From a checkpoint of a small image VAE.
Model: 9.55M parameters, 32-pixel images, encoder arch vit, encoder norm layernorm_no_bias, encoder activation gelu_tanh, encoder patch size [4, 4], encoder layers 16, encoder width 256, decoder norm batchnorm, decoder activation relu.
Training: soap at rate 0.00095, 5600 steps, batches of 64.
Data: trained on photos with spoken descriptions (Open Images, Localized Narratives), 203450 training examples.
Rows from block 6 of the decoder of a small image VAE, named by matrix and row number. Rows with one number belong to one channel. Each number is 128 + 24 x the weight over its row's rms, rounded and kept within 0 to 255. All counts start at 0. Numbers have three digits each. After the name is the row's rms in percent of the matrix's.
After each channel's rows are labels from the 100 images, of 14976, where the channel reaches its highest value: "responds to" is what is common among them. Only what is clearly more common there than usual is listed. The data: photos with spoken descriptions (Open Images, Localized Narratives). In brackets: how many of the 100.
# convs0: first 3x3 conv (decoder.decb.1.0.convs.0.weight, 48x48x3x3, each kernel summed), inputs 0-47
# convs1: second 3x3 conv (decoder.decb.1.0.convs.1.weight, 48x48x3x3, transposed, each kernel summed), outputs 0-47

convs0.22 111:155112175102126136142089152138150127167140138094145131120100124160141104097187145104159111128117123111117093153116129105126115183122156114099106
convs1.22 106:101122097134171128111143125119116132094151155139098123158170140041131113130086145127146107145135133131139087123147124145112105099125150146159114
responds to: text has "color" (31)

convs0.27 078:152134133095085145131118149195100154131138124143186133113098151152132136117119108140140110127137185095136154131134112183138147099140122124130145
convs1.27 091:113156110147140149155108111111118112102155160120208134107148096134085089139139119129102131134140095110109145100096134090142130124118155137113093
responds to: text has "sky" (54)

convs0.41 098:159171111126154121129134106145129132131113125112197119107166089115148131087156132100125139125159129123152095140120097122095132102154147117111184
convs1.41 115:117149154137157135156115167147115108128129124150144119151118120131106082114064108088137127105131107133157174165096127131132138148120066143113115
responds to: text has "sky" (64)

convs0.23 089:132143098135090131140070110171136106161090107155142133120112148159170116115104131124135109141134184113146099096129131134121134130131156161176127
convs1.23 130:134140126112153080118137110124109106142126113135116125092130100091169148117126130158127096156128096135188128110085120119100172122123151119166082
responds to: text has "sky" (66)

convs0.4 084:122129118095128142173110137146107112160112163136132086136186138119197118135112124123132103092112126115168151136144145139122148096109118134174143
convs1.4 088:170119116125135173135137132146107151111139164137094136107115137124129167151136164122101128169164160150177117156087121118136169084114111147143127
responds to: text has "sky" (54)

convs0.31 105:106141116105120137112091131104137125143152141146126113159121144148176146100159104120129113157163097114136131097145074163128161172088132133090154
convs1.31 083:133185140112154132125082106105100134159124142144149161107140111099132146131106107128131132162094102144118148137158174134142112100105187149112106
responds to: text has "sky" (71); text has "trees" (59)

convs0.9 097:093120124115151151137137120087133096113183138125150108133162089134186121165142140135095109119118094106147147145143167118130132103103148152151161
convs1.9 088:153162171131178133111118115111132136109161142136116091145170175137121156121120119137117123110144142084113142108116130096098138152096189134114105
responds to: text has "sky" (60)

convs0.25 106:125146080142145110122173125146084101101110100136142083121138130093147145135137124141123086115159140115152104145121117186137110077129164136134126
convs1.25 091:135118158099100109132091123151141094120133127144140125111125071100120140146127110127120119131139122174119073132117137053124127167139148147155094
responds to: text has "sky" (66)

convs0.8 092:121149128150120106132132104141176137140202114144187136115116116113173136101130135097164109133169173135116122137139163124130106109148131147120138
convs1.8 113:128153122098096121124116159107107087123143124137109106123123131086080168106102120098139151100167107106126139098086137124141157118117081120132083
responds to: text has "sky" (53)

convs0.18 091:136125132134153115134129148158159083174167119158088131115125095143177116122134142113141113140147138104183101135122116151089141150125148083147103
convs1.18 096:112121135204084105113104125113166095122157120090130121109123153100118128105133120143136171112163160124110139113134128083138116096105110124106107
responds to: text has "sky" (61)

convs0.35 085:140178113113117105109144101160124152124099123126186134099143170101117098139110164125116121116157131131142085088120105141137118127120135140126064
convs1.35 109:107118121114140123144110163113161078133131132129152109156119123186150155105173095129138091125111096104138125136156122108092141119133082123174143
responds to: text has "sky" (57)