From a checkpoint of a small image VAE.
Model: 9.55M parameters, 32-pixel images, encoder arch vit, encoder norm layernorm_no_bias, encoder patch size [4, 4], encoder layers 16, encoder width 256, decoder norm batchnorm, decoder activation relu.
Training: soap at rate 0.00095, 5600 steps.
Data: trained on photos with spoken descriptions (Open Images, Localized Narratives), 203450 training examples, 1.8 epochs.
Rows from block 6 of the decoder of a small image VAE, named by matrix and row number. Rows with one number belong to one channel. Each number is 128 + 32 x the weight over its row's rms, rounded and kept within 0 to 255. All counts start at 0. Numbers have three digits each.
After each channel's rows are labels from the 100 images, of 14976, where the channel reaches its highest value: "patch colour" is the nearest of a few named colours to the mean colour under the peak. Only what is clearly more common there than usual is listed. The data: photos with spoken descriptions (Open Images, Localized Narratives). In brackets: how many of the 100.
# convs0: first 3x3 conv (decoder.decb.1.0.convs.0.weight, 48x48x3x3, each kernel summed), inputs 0-47
# convs1: second 3x3 conv (decoder.decb.1.0.convs.1.weight, 48x48x3x3, transposed, each kernel summed), outputs 0-47

convs0.29:134110117117142172149141163117051131167100054092143091078113128134145124176157108086120163071084098116079132120106172154088111164107090164122127
convs1.29:148205121172096102135113107101177087125128160128151134108156068151142177162100149097101122142081085105180120149101108155180152060095141128154136
patch colour: white (31)

convs0.42:162120146136129169184138229106149144112168106113128178150124116130199130121114107152144066110118177159153131131098173076162126146121108101087099
convs1.42:084156115154075153140127094143111146089117116131097119130084128076124100112167101178093188146189127151141096145137103147123168142115141114195216
patch colour: red (42)

convs0.39:083152135083151080132162132075149111115113127144139174118205166094160129127159083100121186136112087095147087120138175167064124134181116125109151
convs1.39:160084135129167185138101114092147088162146130159141051146065133177096146110115162144154094143079093117102140111088108075139124164122196146116114
patch colour: black (40)

convs0.5:112106133116114109184156148064115145152043108123101111120087203143122112154101142114179129152119102154124178145138064100123139144122175152187103
convs1.5:231117121100145089131079104132151161074119105178105153130110093117152124140183136108171132073169118121135122109177110160141114095123118145159063
patch colour: yellow (45)

convs0.30:163140068152142119143074041159066125106148101113164142115146147150067115141139097102152156113160134163157123195093127172129102130151126078095124
convs1.30:098170131076159166110110140131148160179130176157119147133181116145141166171131160120138073113088045081101150110179144117148072088121125160123114
patch colour: cyan (59)

convs0.24:208145136159150132095163113136109127100108111079090119157118119180135175126131119106148157134102074133083163100145136219093105070130085112146099
convs1.24:103060075126140111134155119118070052162143114166136114122153170056112107160145140131101067134121152139151061158107120088142143136137133155161172
patch colour: blue (73); cyan (26)

convs0.36:156100128158169148150125067166134149076141159143136105084187103152150176109094070139081116163114189143134106110129093197169146115091137098144137
convs1.36:085142118185143166153178180138139146177110080118118129154146175069099084153149133150155127160103144059116104112165138103116139110123099132113043
patch colour: black (44)

convs0.2:109166126113032131103081135144092139082200156147076137132129124166082113142096100136128159152132124141144117131168069095157117084128122080085155
convs1.2:169127066079059139159120103151178097145118155175090155166083122180128107099173147094138096136087130113167158120137142158152149106130074170121162
patch colour: black (39)

convs0.3:112100147119172174176078197086113129136117119120116055183107170117119186156083134147090120123136056146119117098157129114153153124127111084113164
convs1.3:165175150070164111151181123124150107114157134148128135091172172175093113170196111104131110110166185161130080173123124107179156125126123144102076
patch colour: red (89)

convs0.43:167120113134132109122146121107075154089167137201115071146139140100199148139078111144126111111135165178166134138119083085144140147063136151062158
convs1.43:135130178127154129108095175130135091148158140142173126109155123131218150108167118098109102167080112168075138132205099150144068143124099161111092
patch colour: black (51)

convs0.37:130097105088100171112113111155112194074202119092144145120103105132085150117163177052125154172145158111117138111072122120172124085103117152127098
convs1.37:101215168129078151130132127105126107125136198144126132169154158099154081096100092183135076107073126125163139088183109121153139121109091167143123
patch colour: black (97)

convs0.10:207193132122117105098138178119054057159077117146153101152106156140110130126116114129170092086128090167150137105121125090173152112128123166097145
convs1.10:125155126145038116103153096167127237100140130118108120118113105083145060087120130137141101166126154126167171124108170151134109161152096115155127
patch colour: white (94)

convs0.46:093090095132113082076058104120161122198082095148126117107133123139166106124128129142105151149117149106087099149075199162113086157125101162172093
convs1.46:126125178128152087169173119098159069086120119149111086159114203171153077121098113110142106118143164155159090152170167087092143084169118156114136
patch colour: pink (35); white (26)

convs0.47:147129144096096145158098113162076089109103097130111101139165172201114111109164086072194133147082121112158201126157152155151159123087098148130131
convs1.47:150151019138089138150147040170122178126096157122096164134173123149167082118096129118135156107134148145107130132139129163136087158131104125178150
patch colour: black (71)

convs0.26:179124093097083132087081103164212135128118158117067123146138156135130165066125128150136165158125128104103202086143111147147137161144066142141128
convs1.26:129111054068142093131060139144139139136082199145146114142161112223163126153144111167105108148081155114098161112148128138136120113090142158111143
patch colour: blue (84)