{"model": "image VAE", "dataset": "photos with spoken descriptions (Open Images, Localized Narratives)", "train_examples": 203450, "image_size": 32, "crop_scale_min": 0.7, "horizontal_flip": true, "bottleneck": "kl", "downsampling_factor": 4, "encoder_arch": "vit", "encoder_norm": "layernorm_no_bias", "encoder_norm_position": "pre", "encoder_activation": "gelu_tanh", "encoder_mlp_ratio": 2, "encoder_head_dim": 64, "encoder_fused_qkv": true, "encoder_bias": "none", "encoder_qk_norm": false, "encoder_parallel_block": false, "encoder_inner_norm": false, "encoder_patch_size": [4, 4], "encoder_conv_stem": false, "encoder_layers": 16, "encoder_width": 256, "encoder_positions": "rope", "loss": "mse", "latent_channels": 16, "decoder_norm": "batchnorm", "decoder_activation": "relu", "decoder_padding_mode": "replicate", "decoder_widths": [48, 96, 96], "decoder_blocks_per_level": 3, "decoder_block": "basic", "decoder_attention": true, "decoder_upsampling": "nearest_conv", "kl_weight": 0.001, "init": "kaiming_normal", "residual_init": "none", "optimizer": "soap", "beta2": 0.99, "lr": 0.00095, "beta1": 0.95, "shampoo_beta": 0.99, "eps": 1e-08, "precondition_frequency": 20, "max_precond_dim": 1024, "one_sided": false, "adamw_lr_other_params": 0.0008, "steps": 5600, "batch_size": 64, "epochs": 1.8, "lr_schedule": "cosine", "final_lr_fraction": 0.05, "warmup_steps": 160, "weight_decay": 0.3, "adamw_weight_decay_other_params": 0}
Rows from block 2 of the encoder, named by matrix and row number. Rows with one number belong to one neuron. Each number is 128 + 24 x the weight over its row's rms, rounded and kept within 0 to 255. All counts start at 0. Numbers have three digits each. After the name is the row's rms in percent of the matrix's.
# fc1: MLP up (encoder.blocks.2.mlp.fc1.weight, 512x256), inputs 0-127
# fc2: MLP down (encoder.blocks.2.mlp.fc2.weight, 256x512, transposed), outputs 0-127
fc1.371 101:130127185146136166089155173178128134157132140106111163110145157137164122130146146126128184156152116144140175137103115105080156115114148132112085101114116135128140114105126097080166104151130108085104122111136127116125125101153102111124106126084142183150147113136117125126132095110084117141135125137128097189123112176094133140125091172125142132164150091153102075127163107110161114119150
fc1.372 111:144089120142116177102119139137115094117119128150150135162113148124137164109120114124104102090130144152120127088090142132167133166121153129099129071140152107092129147197150127131109183120159131163100110155132106166167130139083136138143168105156138129163130160122109076131114157101101134111176120167103160136194128069079115147166139135156108134128143137136115143128129126167078128072124
fc1.373 106:120090127161092096131167116122134168148093147107143114161140117135121164130108131117119128188141116144117146129091110102116164123125107118108146147133156128131113107134144131079154077113138146127166118098136138139135116146121160164125191129125113144122104091131108101113153161114153159123094143099077124161147136155090098106137118091112116078162133163148120129132155095157172137146119
fc1.374 107:096091148149202114165139156127127126157157111125154134120106135102117178178077083126172138173092116134112114134186118137113127161130097110159160107106112138120148143066136148143147129121152111140124171151127110111144156114090123112118090128139100109066120128153160143096136110116133144102155193123177122113130101092103142119146123097122123082130108139106161120132155117168123131176095
fc1.375 107:114109121131084095153102125142116133147109151151154119123089163104117127144110122148110115123138121140122133073089115101095152154129112086151114120115140132124124138117100141141152116129146161162128127121115151116135113131101166088161169144083064092142100123109135121127095101132098113116092108108106135132130100126137116116106136119137102139160119108112176100107120142121149142154089
fc1.376 107:123114105141114153124083153100110094128107117151115129151076111115129083106132108110109104128102150084144167185116117085105123117148101126118105091115137147138157151090093137125139109128108126133137094105122146133122061133128125192142072120093116111140111155115138084141152127092148129157135165107157160159125118116177138126126093172145169107147164112180108144166118123183106096134111
fc1.377 108:100133124101126128097181124161146117133135112169132127147105123112140197130130183110098144124117106151134135113133146096118144115146079126103152122122101122133158141148101125120135098087124125079138177144121130118160122117101119170143127121113112130093082103166142144097140132117123123143162106151128114151114109110114124113101156132123137136178150131157127153136135175076106107124089
fc1.378 097:086155100149094104076101138133107093152160151102117140132124090129108162109146102134135109168126107144158165109125102125074135141120103120148126090107143126185141150116079131140167133150136152162124103071072106177084133133121142104113115140165110081135141098129105123156116071115151128132137141116131120174118113136144172147109126113089135169121155121131143187116134112144175142128133
fc1.379 087:148130132094178123147125138165125090138112161160169120137149151170113174136119113125100120129071134135117114093129118148141144131133164114105136113159155116124125166140154129128142114122157145172140103090159151103155140113187110138133163110107114079091099141114178105116097112171114179129185095125108112127117166080125124109069108172112149135142145127150087140126079122113125123158161
fc2.371 086:089124118091117103083095124121123140165120156125135132104138083073117117110126078108096154121109153113129118134138148153138092135132112101116122157088141089138110122132147125095091123153148145132082114139130121138139129136122129133132150145186139107124082120145130136100137127162132162138090136097141122108110144108194155095132125083108151154081104123113111141128129133171178119164121
fc2.372 104:136118152155128138133125138113151144088122088119091177126152117129141143118114172116162120145101096132103101127111096115164134105141155140167118116147156141110099125117109093146114104137100145114154073133121159154120147141150144114120085141114137189150164112130137146113149128120129125156161121139098084139100150140121112133112082126108107146147167117098108121099102128126077156143052
fc2.373 108:131094087163129145112111120135163186104136121094139131124144144119172130135122077171148121156118109121103112114178145140158101106105142165120129138091101157143103166143131145132153089157147113104123134099102116145087155111134106130121106133106164126195099155110127168120186094114083121110122130130075137137141099125126094123109062134165096157152147149113101165119116136144104111129152
fc2.374 100:134155136148105158150140113106131126085175131131104133131125142162152102110128094125120146115116111130101101129122149138129109126112120133125139123132114151118150155087113105141157139144145139109100116111151157112123109134079165154147113124132135156153139155149105112141101119111129112184148095147173135110148117123148125120088159105122097154121190134085132159116149161134152118078139
fc2.375 108:145102156144094139139123133142107130083136160156168128120129132146139111141118129150126129127120095152103127149123106118132091181134147120126076137129093161135131128134134120118095143117091104124141141162143121133141127159088134101093092094116145102122144154174143119129146117131130171126171196132122142134128174113164116151123108137086133089164066124119139133129059127110123098157096
fc2.376 094:110147145103145145126137091160123133125153105135138163151149142128175176105119101155144109133150122097097083109121158160103171117116120101169083151096111092131090140114140129102130121110150163176165166148109128118093191145101119082119176172106127111129124137108153135099116146137143109099104139126086152126118166136118146145123106097133110104085114123100121098161133143152140152122114
fc2.377 097:147146116149110086129121124119131137140143114149124099092128101103156116129159155089132156146194165121123102154103221145157140154149128098120121122115125140103096138127163143095151100151106141126113109144090142130139114167125138104143136128117144134136142116120156153154114118121138072111119126117105152121160094155160104137114121121093114121109129139169132163129159176153119147132132
fc2.378 099:118151081138132119091158118135119120170119124154140094111129130168098162124108157164108131100155203120079144132156183131129158135081144140133115095144060094112133136145115121157134158086098144094102149144128128148163105106166105128152117137131145113113094168178133138140167142128114128106112190152133144098154169153103140183156112132106164149113116127144177159163132126131121121102121
fc2.379 085:123159116091135119113118143115135160137121142119107131144141135104103120153122161109123139132172139172146130133136124105129101104101108116129127107070173202142127130136167133082130151140065146165115150124115132166135138128123141125146136168109176152123194140114094138100141115101117152121119113215188119123125101137105113131140086119115179131143136107090140138108101128130136121148174