python train.py --downsampling_factor=4 --encoder_head_dim=64 --encoder_fused_qkv=true --encoder_qk_norm=false --loss="mse" --decoder_norm="batchnorm" --decoder_padding_mode="replicate" --decoder_widths=[48, 96, 96] --decoder_blocks_per_level=3 --kl_weight=0.001 --init="kaiming_normal" --shampoo_beta=0.99 --max_precond_dim=1024 --weight_decay=0.3 --adamw_weight_decay_other_params=0
Rows from block 2 of the decoder of a small image VAE, named by matrix and row number. Rows with one number belong to one channel. Each number is 128 + 32 x the weight over its row's rms, rounded and kept within 0 to 255. All counts start at 0. Numbers have three digits each.
After each channel's rows are labels from the 100 images, of 14976, where the channel reaches its highest value: "strongest on" is what is common among them; "colour at peak" is the nearest of a few named colours to the mean colour under the peak. Only what is clearly more common there than usual is listed. The data: photos with spoken descriptions (Open Images, Localized Narratives).
# convs0: first 3x3 conv (decoder.mid.2.convs.0.weight, 96x96x3x3, each kernel summed), inputs 48-95
# convs1: second 3x3 conv (decoder.mid.2.convs.1.weight, 96x96x3x3, transposed, each kernel summed), outputs 48-95

convs0.66:125085134132125100086133118163125127154160131144116055107106137155102094111151152087138110127211152110191153147145183149144147095085105122116100
convs1.66:189087152140105072178148130083065088144127145105165134113130146153116107112155114153083087137140082109129073137106085054122147116150082083152157
strongest on: text has "white"
colour at peak: white

convs0.28:158067107133209149165079077132110092091162168138123185082146123142131141131219153085141154129128165157142171102117127170139175152097153149077136
convs1.28:124150107166129167121076210125166147111145141136110126090112087096145188220109117142116111151121124154138088129155090138098183218131172134152166
strongest on: text has "sky"
colour at peak: white

convs0.33:138119157148104131121093154097069127094135174128149104108137135144194099088110131115150146120105138062080162100126092115133166165136157141137159
convs1.33:120157128129168129141057146131170130104107138104161155145115099167152141082071201104087126116174141158111170139161143178115099139121116100126106
strongest on: text has "man"; text has "playing"; text has "guitar"
colour at peak: black

convs0.40:126100112113090085155130112164083105098095201143200132156149086162138123147166107082089096106108161144185088108115103158101142163078107097128138
convs1.40:158110089090109143090125086131077090141154068117103147135136148098168101107134138132109124137142112095148108101089183100149098077153176164104112
strongest on: text has "white"
colour at peak: white

convs0.25:112097136125134110122087093180131112150165078186170113155077161200123141052156153099120123127128153156141144098187188057129156161112148111132109
convs1.25:102120136135149106174155123129091145182172121115093137108201132104122097115206114128108148096106144084185152113160125100147154121102128080111106
strongest on: text has "white"
colour at peak: white

convs0.95:159125120157094132118122107125126123080153158121109094149100136109202135070050157114167143161098051119100156117104122179101167085154143119108164
convs1.95:157144083149139127175119183124145090122121100106128173149179087120116081164149120163101158148138098172125153167197126079129183129100102121068125
strongest on: text has "playing"; text has "guitar"; text has "lights"
colour at peak: black

convs0.5:119089108086155194168097138173151109138118130105176155123090179123175125127200167124114128097134099139134142139149139209108157136143111098093168
convs1.5:174090168092122114136060082146114096122175104130163113094110096152128063126121162085094120172091151120167086101118099126139112193102152073151115
strongest on: text has "sky"
colour at peak: white

convs0.61:121120135183139131122134117102145123096126110109074140110167120121173184083117132061185161112145125090101057096102080133141155089133169132152132
convs1.61:110148143154157084127132232068137136187105099104087141100122115147101105157123187118087147118190114188152116150135125086098107204142124095115126
strongest on: text has "playing"; text has "guitar"
colour at peak: black

convs0.56:138150150101093112173117185114135136145114143148120104114140151134078127147131117113090119193144124140122135135180186162175107189104102145142145
convs1.56:052132152154100163141159164129100159117184149151077159158155159169136110134070120080129101129085205101105187169144049136123151152103125153143174
strongest on: text has "white"
colour at peak: white

convs0.13:153133114117121049103102085193163096140125117097124092139154125144130103127161095105111133128095141168134097107131101164126143179092132103138171
convs1.13:102075135150105091108146071131101078164112097136118117163105162094111136094116196142112192172084076144142109061141143140130160158163085117132118
strongest on: text has "white"; text has "color"
colour at peak: white

convs0.19:112098142113111080156161159156080138159112100151112144085098159128059164152087085158039151160128139172146128162177185104114087147164101140080101
convs1.19:128104108161165174102108105066095099030114167168212081125105146081141109130112108127147125108101116118133117122117126173145100108128142128111082
strongest on: text has "white"
colour at peak: white

convs0.60:146136127169151173106152030129161119082130133108117159082112130088211136062135133123135146139117113104103129131133097193158125120120145146167146
convs1.60:188154125102104100194120187135086129151146111126202161148101097128099103109076133166146116178123092106102096109106118109099170114127127115124149
strongest on: text has "playing"
colour at peak: black

convs0.14:163132139161129068135128094152138189076119086220133147157089122176121163136126124109138093105161155138187143109183181105123126143121126142093151
convs1.14:030143149107129157124153146132077119156117142148143139093071092111068111171157116101179125186123081150110139111118173089136166111077167101153110
strongest on: text has "white"
colour at peak: white

convs0.58:037191144164117126100115100190129135081135137139133141097140118159104131152050094177118110074129137157121116160169124149179100157103130129112122
convs1.58:119113116115098165185164154133127148086148095132066131148158137118117132121122157138172167055138089126075131087120143126081080099156138115127152
strongest on: text has "white"
colour at peak: white

convs0.72:127133134130113162119137132106129146141178196141096123194111098051154096096116139154162143148156042146196101115135102188101186087173150112069114
convs1.72:157113132077077097046175136151094101128088115127093156101123122145100131139120123130142131135077070097113106052098109124156148147132153125092177
strongest on: text has "man"; text has "lights"
colour at peak: black

convs0.0:146128102109111074155118133112152122126111121167143148138139114127087091149126124126054111110175102166131093100129159142143051156141125146123070
convs1.0:171101150143157081174169167165131124125204163114140181090144157138149109073151082123103160149132085155107198127080149145147149147108079130101080
strongest on: text has "white"
colour at peak: white

convs0.52:117103120113121155130145125147146136172136072146167113093151102100133099113115156111128128118082126165083087140144055119138130162183118111094119
convs1.52:168123128159182162174107124079124127164172164127116113113123082099107173151149147081145091100167157177121184099129147099137116123081097140188131
strongest on: text has "white"
colour at peak: white

convs0.43:104118077188153178107165057180128151108129105175091156141166117133123091104178128175165153124173186130140141078089102115141194157111153105186103
convs1.43:145162121130151117169088158146195119139107076106160135145117147136113125167100101138145111100103169112143123167128063120066170143168136135102159
strongest on: text has "sky"
colour at peak: white

convs0.7:105156115118100144129098150174057125093169179123111129229156127178196111129115125139097122106083098070086191090056105124104140154152167144133149
convs1.7:125142164136150121093169084090093129156157130142107150151131186097178083142157145183099145108145120035206078114151105145133133106090145148074145
strongest on: text has "man"
colour at peak: black; blue

convs0.63:179154116110162166094104102121101140105137097196165069100108133130157043121098155129087125083137075163101142143102151139159105155118124155111117
convs1.63:078101146171131152145128137123129102030132074109122136126108088183076060118100167134111181139137126131123186097105165137098152132127130094093157
strongest on: text has "white"
colour at peak: white

convs0.27:119175119152163128100116092149131086048095151155168064109135161087146139153118117082146153105162114149134095163179194062133144144116097094104125
convs1.27:127131121098091149168141095087135050122149112165133154121160066121153181082102137164184122144161111094097120137122144096146077135183076142095082
strongest on: text has "white"
colour at peak: white