config = dict(
    model='image VAE',
    horizontal_flip=True,
    encoder_norm_position='pre',
    encoder_head_dim=64,
    encoder_conv_stem=False,
    encoder_positions='rope',
    beta2=0.99,
    adamw_weight_decay_other_params=0,
)
Rows from block 2 of the decoder of a small image VAE, named by matrix and row number. Rows with one number belong to one channel. Each number is 128 + 32 x the weight over its row's rms, rounded and kept within 0 to 255. All counts start at 0. Numbers have three digits each. After the name is the row's rms in percent of the matrix's.
After each channel's rows are labels from the 100 images, of 14976, where the channel reaches its highest value: "responds to" is what is common among them. Only what is clearly more common there than usual is listed. The data: photos with spoken descriptions (Open Images, Localized Narratives). In brackets: how many of the 100.
# convs0: first 3x3 conv (decoder.mid.2.convs.0.weight, 96x96x3x3, each kernel summed), inputs 0-47
# convs1: second 3x3 conv (decoder.mid.2.convs.1.weight, 96x96x3x3, transposed, each kernel summed), outputs 0-47

convs0.69 097:140178126192143189128111146101123107168193102142146156145154081136154128174158170186148123157171058107109102112149163122171132091112151146175145
convs1.69 107:145133077074153146108135095110107114155051099096172136126120118167142136177143110164137117140077169148081100206136192116109123124106155165138119
responds to: text has "white" (32)

convs0.48 111:107163185128167084133108123128139118097127155105140155151132193139133146136171161171139161101121188070115160081109132176110118070086144188160177
convs1.48 088:087179183127176104128164100186131154123094096137156114224207162093141124087108189140080163119118106146138142152159117121139144123113108125154133
responds to: text has "white" (32)

convs0.66 098:100151105145102098126168151175125086126174130116129138073145087116186220123164051095201130164101115120076102122121161115118105072113157164152125
convs1.66 081:089049125114167131108096147173118116115139103163101113122148155071067097140139091053072128108196138143157111137093115145163132128134089113153131
responds to: text has "white" (28)

convs0.79 121:154123174161113163140127130128098144168128098134149123061112143128153107169182109152171134120137063125122036162130098111113120107111177140097141
convs1.79 188:130131094141122101156124150108053102156143144102180139061077133135086135148129154080120107124150112070152162102086123127097146161142141238163150
responds to: text has "sky" (56)

convs0.34 122:110110107157135135112099031097112108111177174084138128164143140130128145119124158136080142129127207110113102101125116133125152143103099153178157
convs1.34 085:135122119155118179169104093134157139167109044175095196114109071161126078147127100111211123134108149069149128182111120141172115096135100038069069
responds to: text has "sky" (54)

convs0.43 127:128132115128123156099108099083107172160111127179128105128123099095169140154121181139105146099131152121069072124155116113122153166070124144051120
convs1.43 073:134109071203160078097120142120137079112043140105122109163162078143087177086150147173195140174114171086104110117157118149108110111054119135126110
responds to: text has "sky" (55)

convs0.56 105:101185175152131211171187133130118093194181084103122105179182106171107199166176145155082120154119176138160146132173108134163128149111124141152159
convs1.56 112:153148179075110103112099067158099161134149149117177117115122142168119173129101169117168131099120167166129172133089112100119133100085103152118167
responds to: text has "white" (34)

convs0.9 102:130079164155121107127136146109145121162129175143083111163099107082157190175169166183090111108147139100079143155128146138091135082135095158095173
convs1.9 099:064145122113127180158068164152120103139107157170112141099077163129103133112103190074108163083083138128115197140109169149076128160084159122147125
responds to: text has "white" (28)

convs0.5 112:123100136150144098129106164130136170147089057099119160108189111122165165129194093139123104117141088137090068186122195103171114120158092160095162
convs1.5 103:114107090169107098161079152094077117140096092149198177076133113093109101146144095190098129087122079119149120108113179120068152141118135171138133
responds to: text has "sky" (62)

convs0.28 098:141100165139141181146136138150100112148159143149143117105134120114109188198122121132134183129093096125098125167150166192128129087095134190130172
convs1.28 090:114094094165144105114137158103084166139129109175172131174067087107141133152145078173156131100133073099165130129163125075141128108127136176120155
responds to: text has "sky" (50)

convs0.40 106:101132079127157097131154082160173095111124132137142091209115119167177156123131147139220133163150104148138129082073089149140159105117129156150077
convs1.40 081:114078137074124153073108096070119168159098159130152136117075167167162134066116160122081163167168113181111089083148222140130119128127130121078166
responds to: text has "white" (33)

convs0.36 088:112123054171089118141139173140175100101132106093122122166117089171147086101127094100198124099191092137148105101150123197141122072106102193085139
convs1.36 082:126157169173185123133126121141040150139096172116107133121116126130108117120117138084111157103125081141165182079131139123136128133142135114133174
responds to: text has "white" (30)

convs0.91 095:126120073145139138108175132150158116191140119152141103147103052169245177099156128129119098133149138124125108132144132107167122115060137091161069
convs1.91 095:105145164071099119139142137140075126120087119111127088167069140099121105062152112121140167141147141151097129146121096112111190097139085112077147
responds to: text has "white" (35)

convs0.76 122:090089131126105191182162176140119088182168139138105123124080115110114130154115138192190140150117081151143165122181151209087165102181179113126125
convs1.76 095:109140094093096098147169133210122181110165142171166143161059147173095120157154224123125148092160174114120068160093166083115110113112088150160067
responds to: text has "white" (35)

convs0.87 104:144076113156122120156151191137113105074140137093138111139127146139163104127107172179183071078114128139120158119158135080103106092081131165104078
convs1.87 078:102177079109123152125061154085078156072110138151133098072098125148121175120122134079152116085147114114184133082099171177125141104155075093151207
responds to: text has "white" (30)

convs0.27 113:142148088103124119185122134144166188135135119145133093152094184124061150132112172178153127096161154124071128095101168170110117132145103150132209
convs1.27 088:151140128129095084143132129095117127142147215184085147120120155174117122099083081130088087122134071168128120126134127096163105106153152057141063
responds to: text has "white" (33)

convs0.14 110:140089101149099212097113173135121107080127122138094116170185104129149078225113129135176102131184109157105159131141162105143103119117160120145104
convs1.14 102:143122173146196110126141140157133152093107180057142142116157134154140091131117152081143085137210127091119089134133175113155075146146146175101135
responds to: text has "white" (33)

convs0.49 102:103186122152131094134149183149153162127144121125128158100101086163141107135151142069145153136124083093151146186144186212160158130148187136175123
convs1.49 144:155145107166148132072111109112124096123149082116136101074129111137142100083146136047187115113143061168164159051105057161162135101065108114141103
responds to: text has "white" (32)

convs0.10 104:158086102132087140131144151140129105154098119132116127151105089085138108224125187193179138092130205124104119142088135180081163068086129156144133
convs1.10 104:161141103140133158141159152133084112172099154134088129099161109127060128095112103106077173185169107152153111185127206087139105143098119079123063
responds to: text has "white" (31)

convs0.73 093:153152145168150119116151152104129088161123140094197148134093107186127122107147146088203114125211096163124100138099160088158139095134179182150117
convs1.73 093:128153156113105173113121055115183162078135119135145132104157134083121127138133062099169078089087090035118088149153147146114119101132140055127095
responds to: text has "white" (36)

convs0.13 101:157144124140109131164123147139158126160155199099077153151026091180160140144169177152175121104123070104107149132109194183159173124108086149066134
convs1.13 087:126127045155078134102122069126115107105107183156145147089164144085131160178131121167110145047103089129169138177177085123119144136120116143154120
responds to: text has "white" (35); text has "color" (32)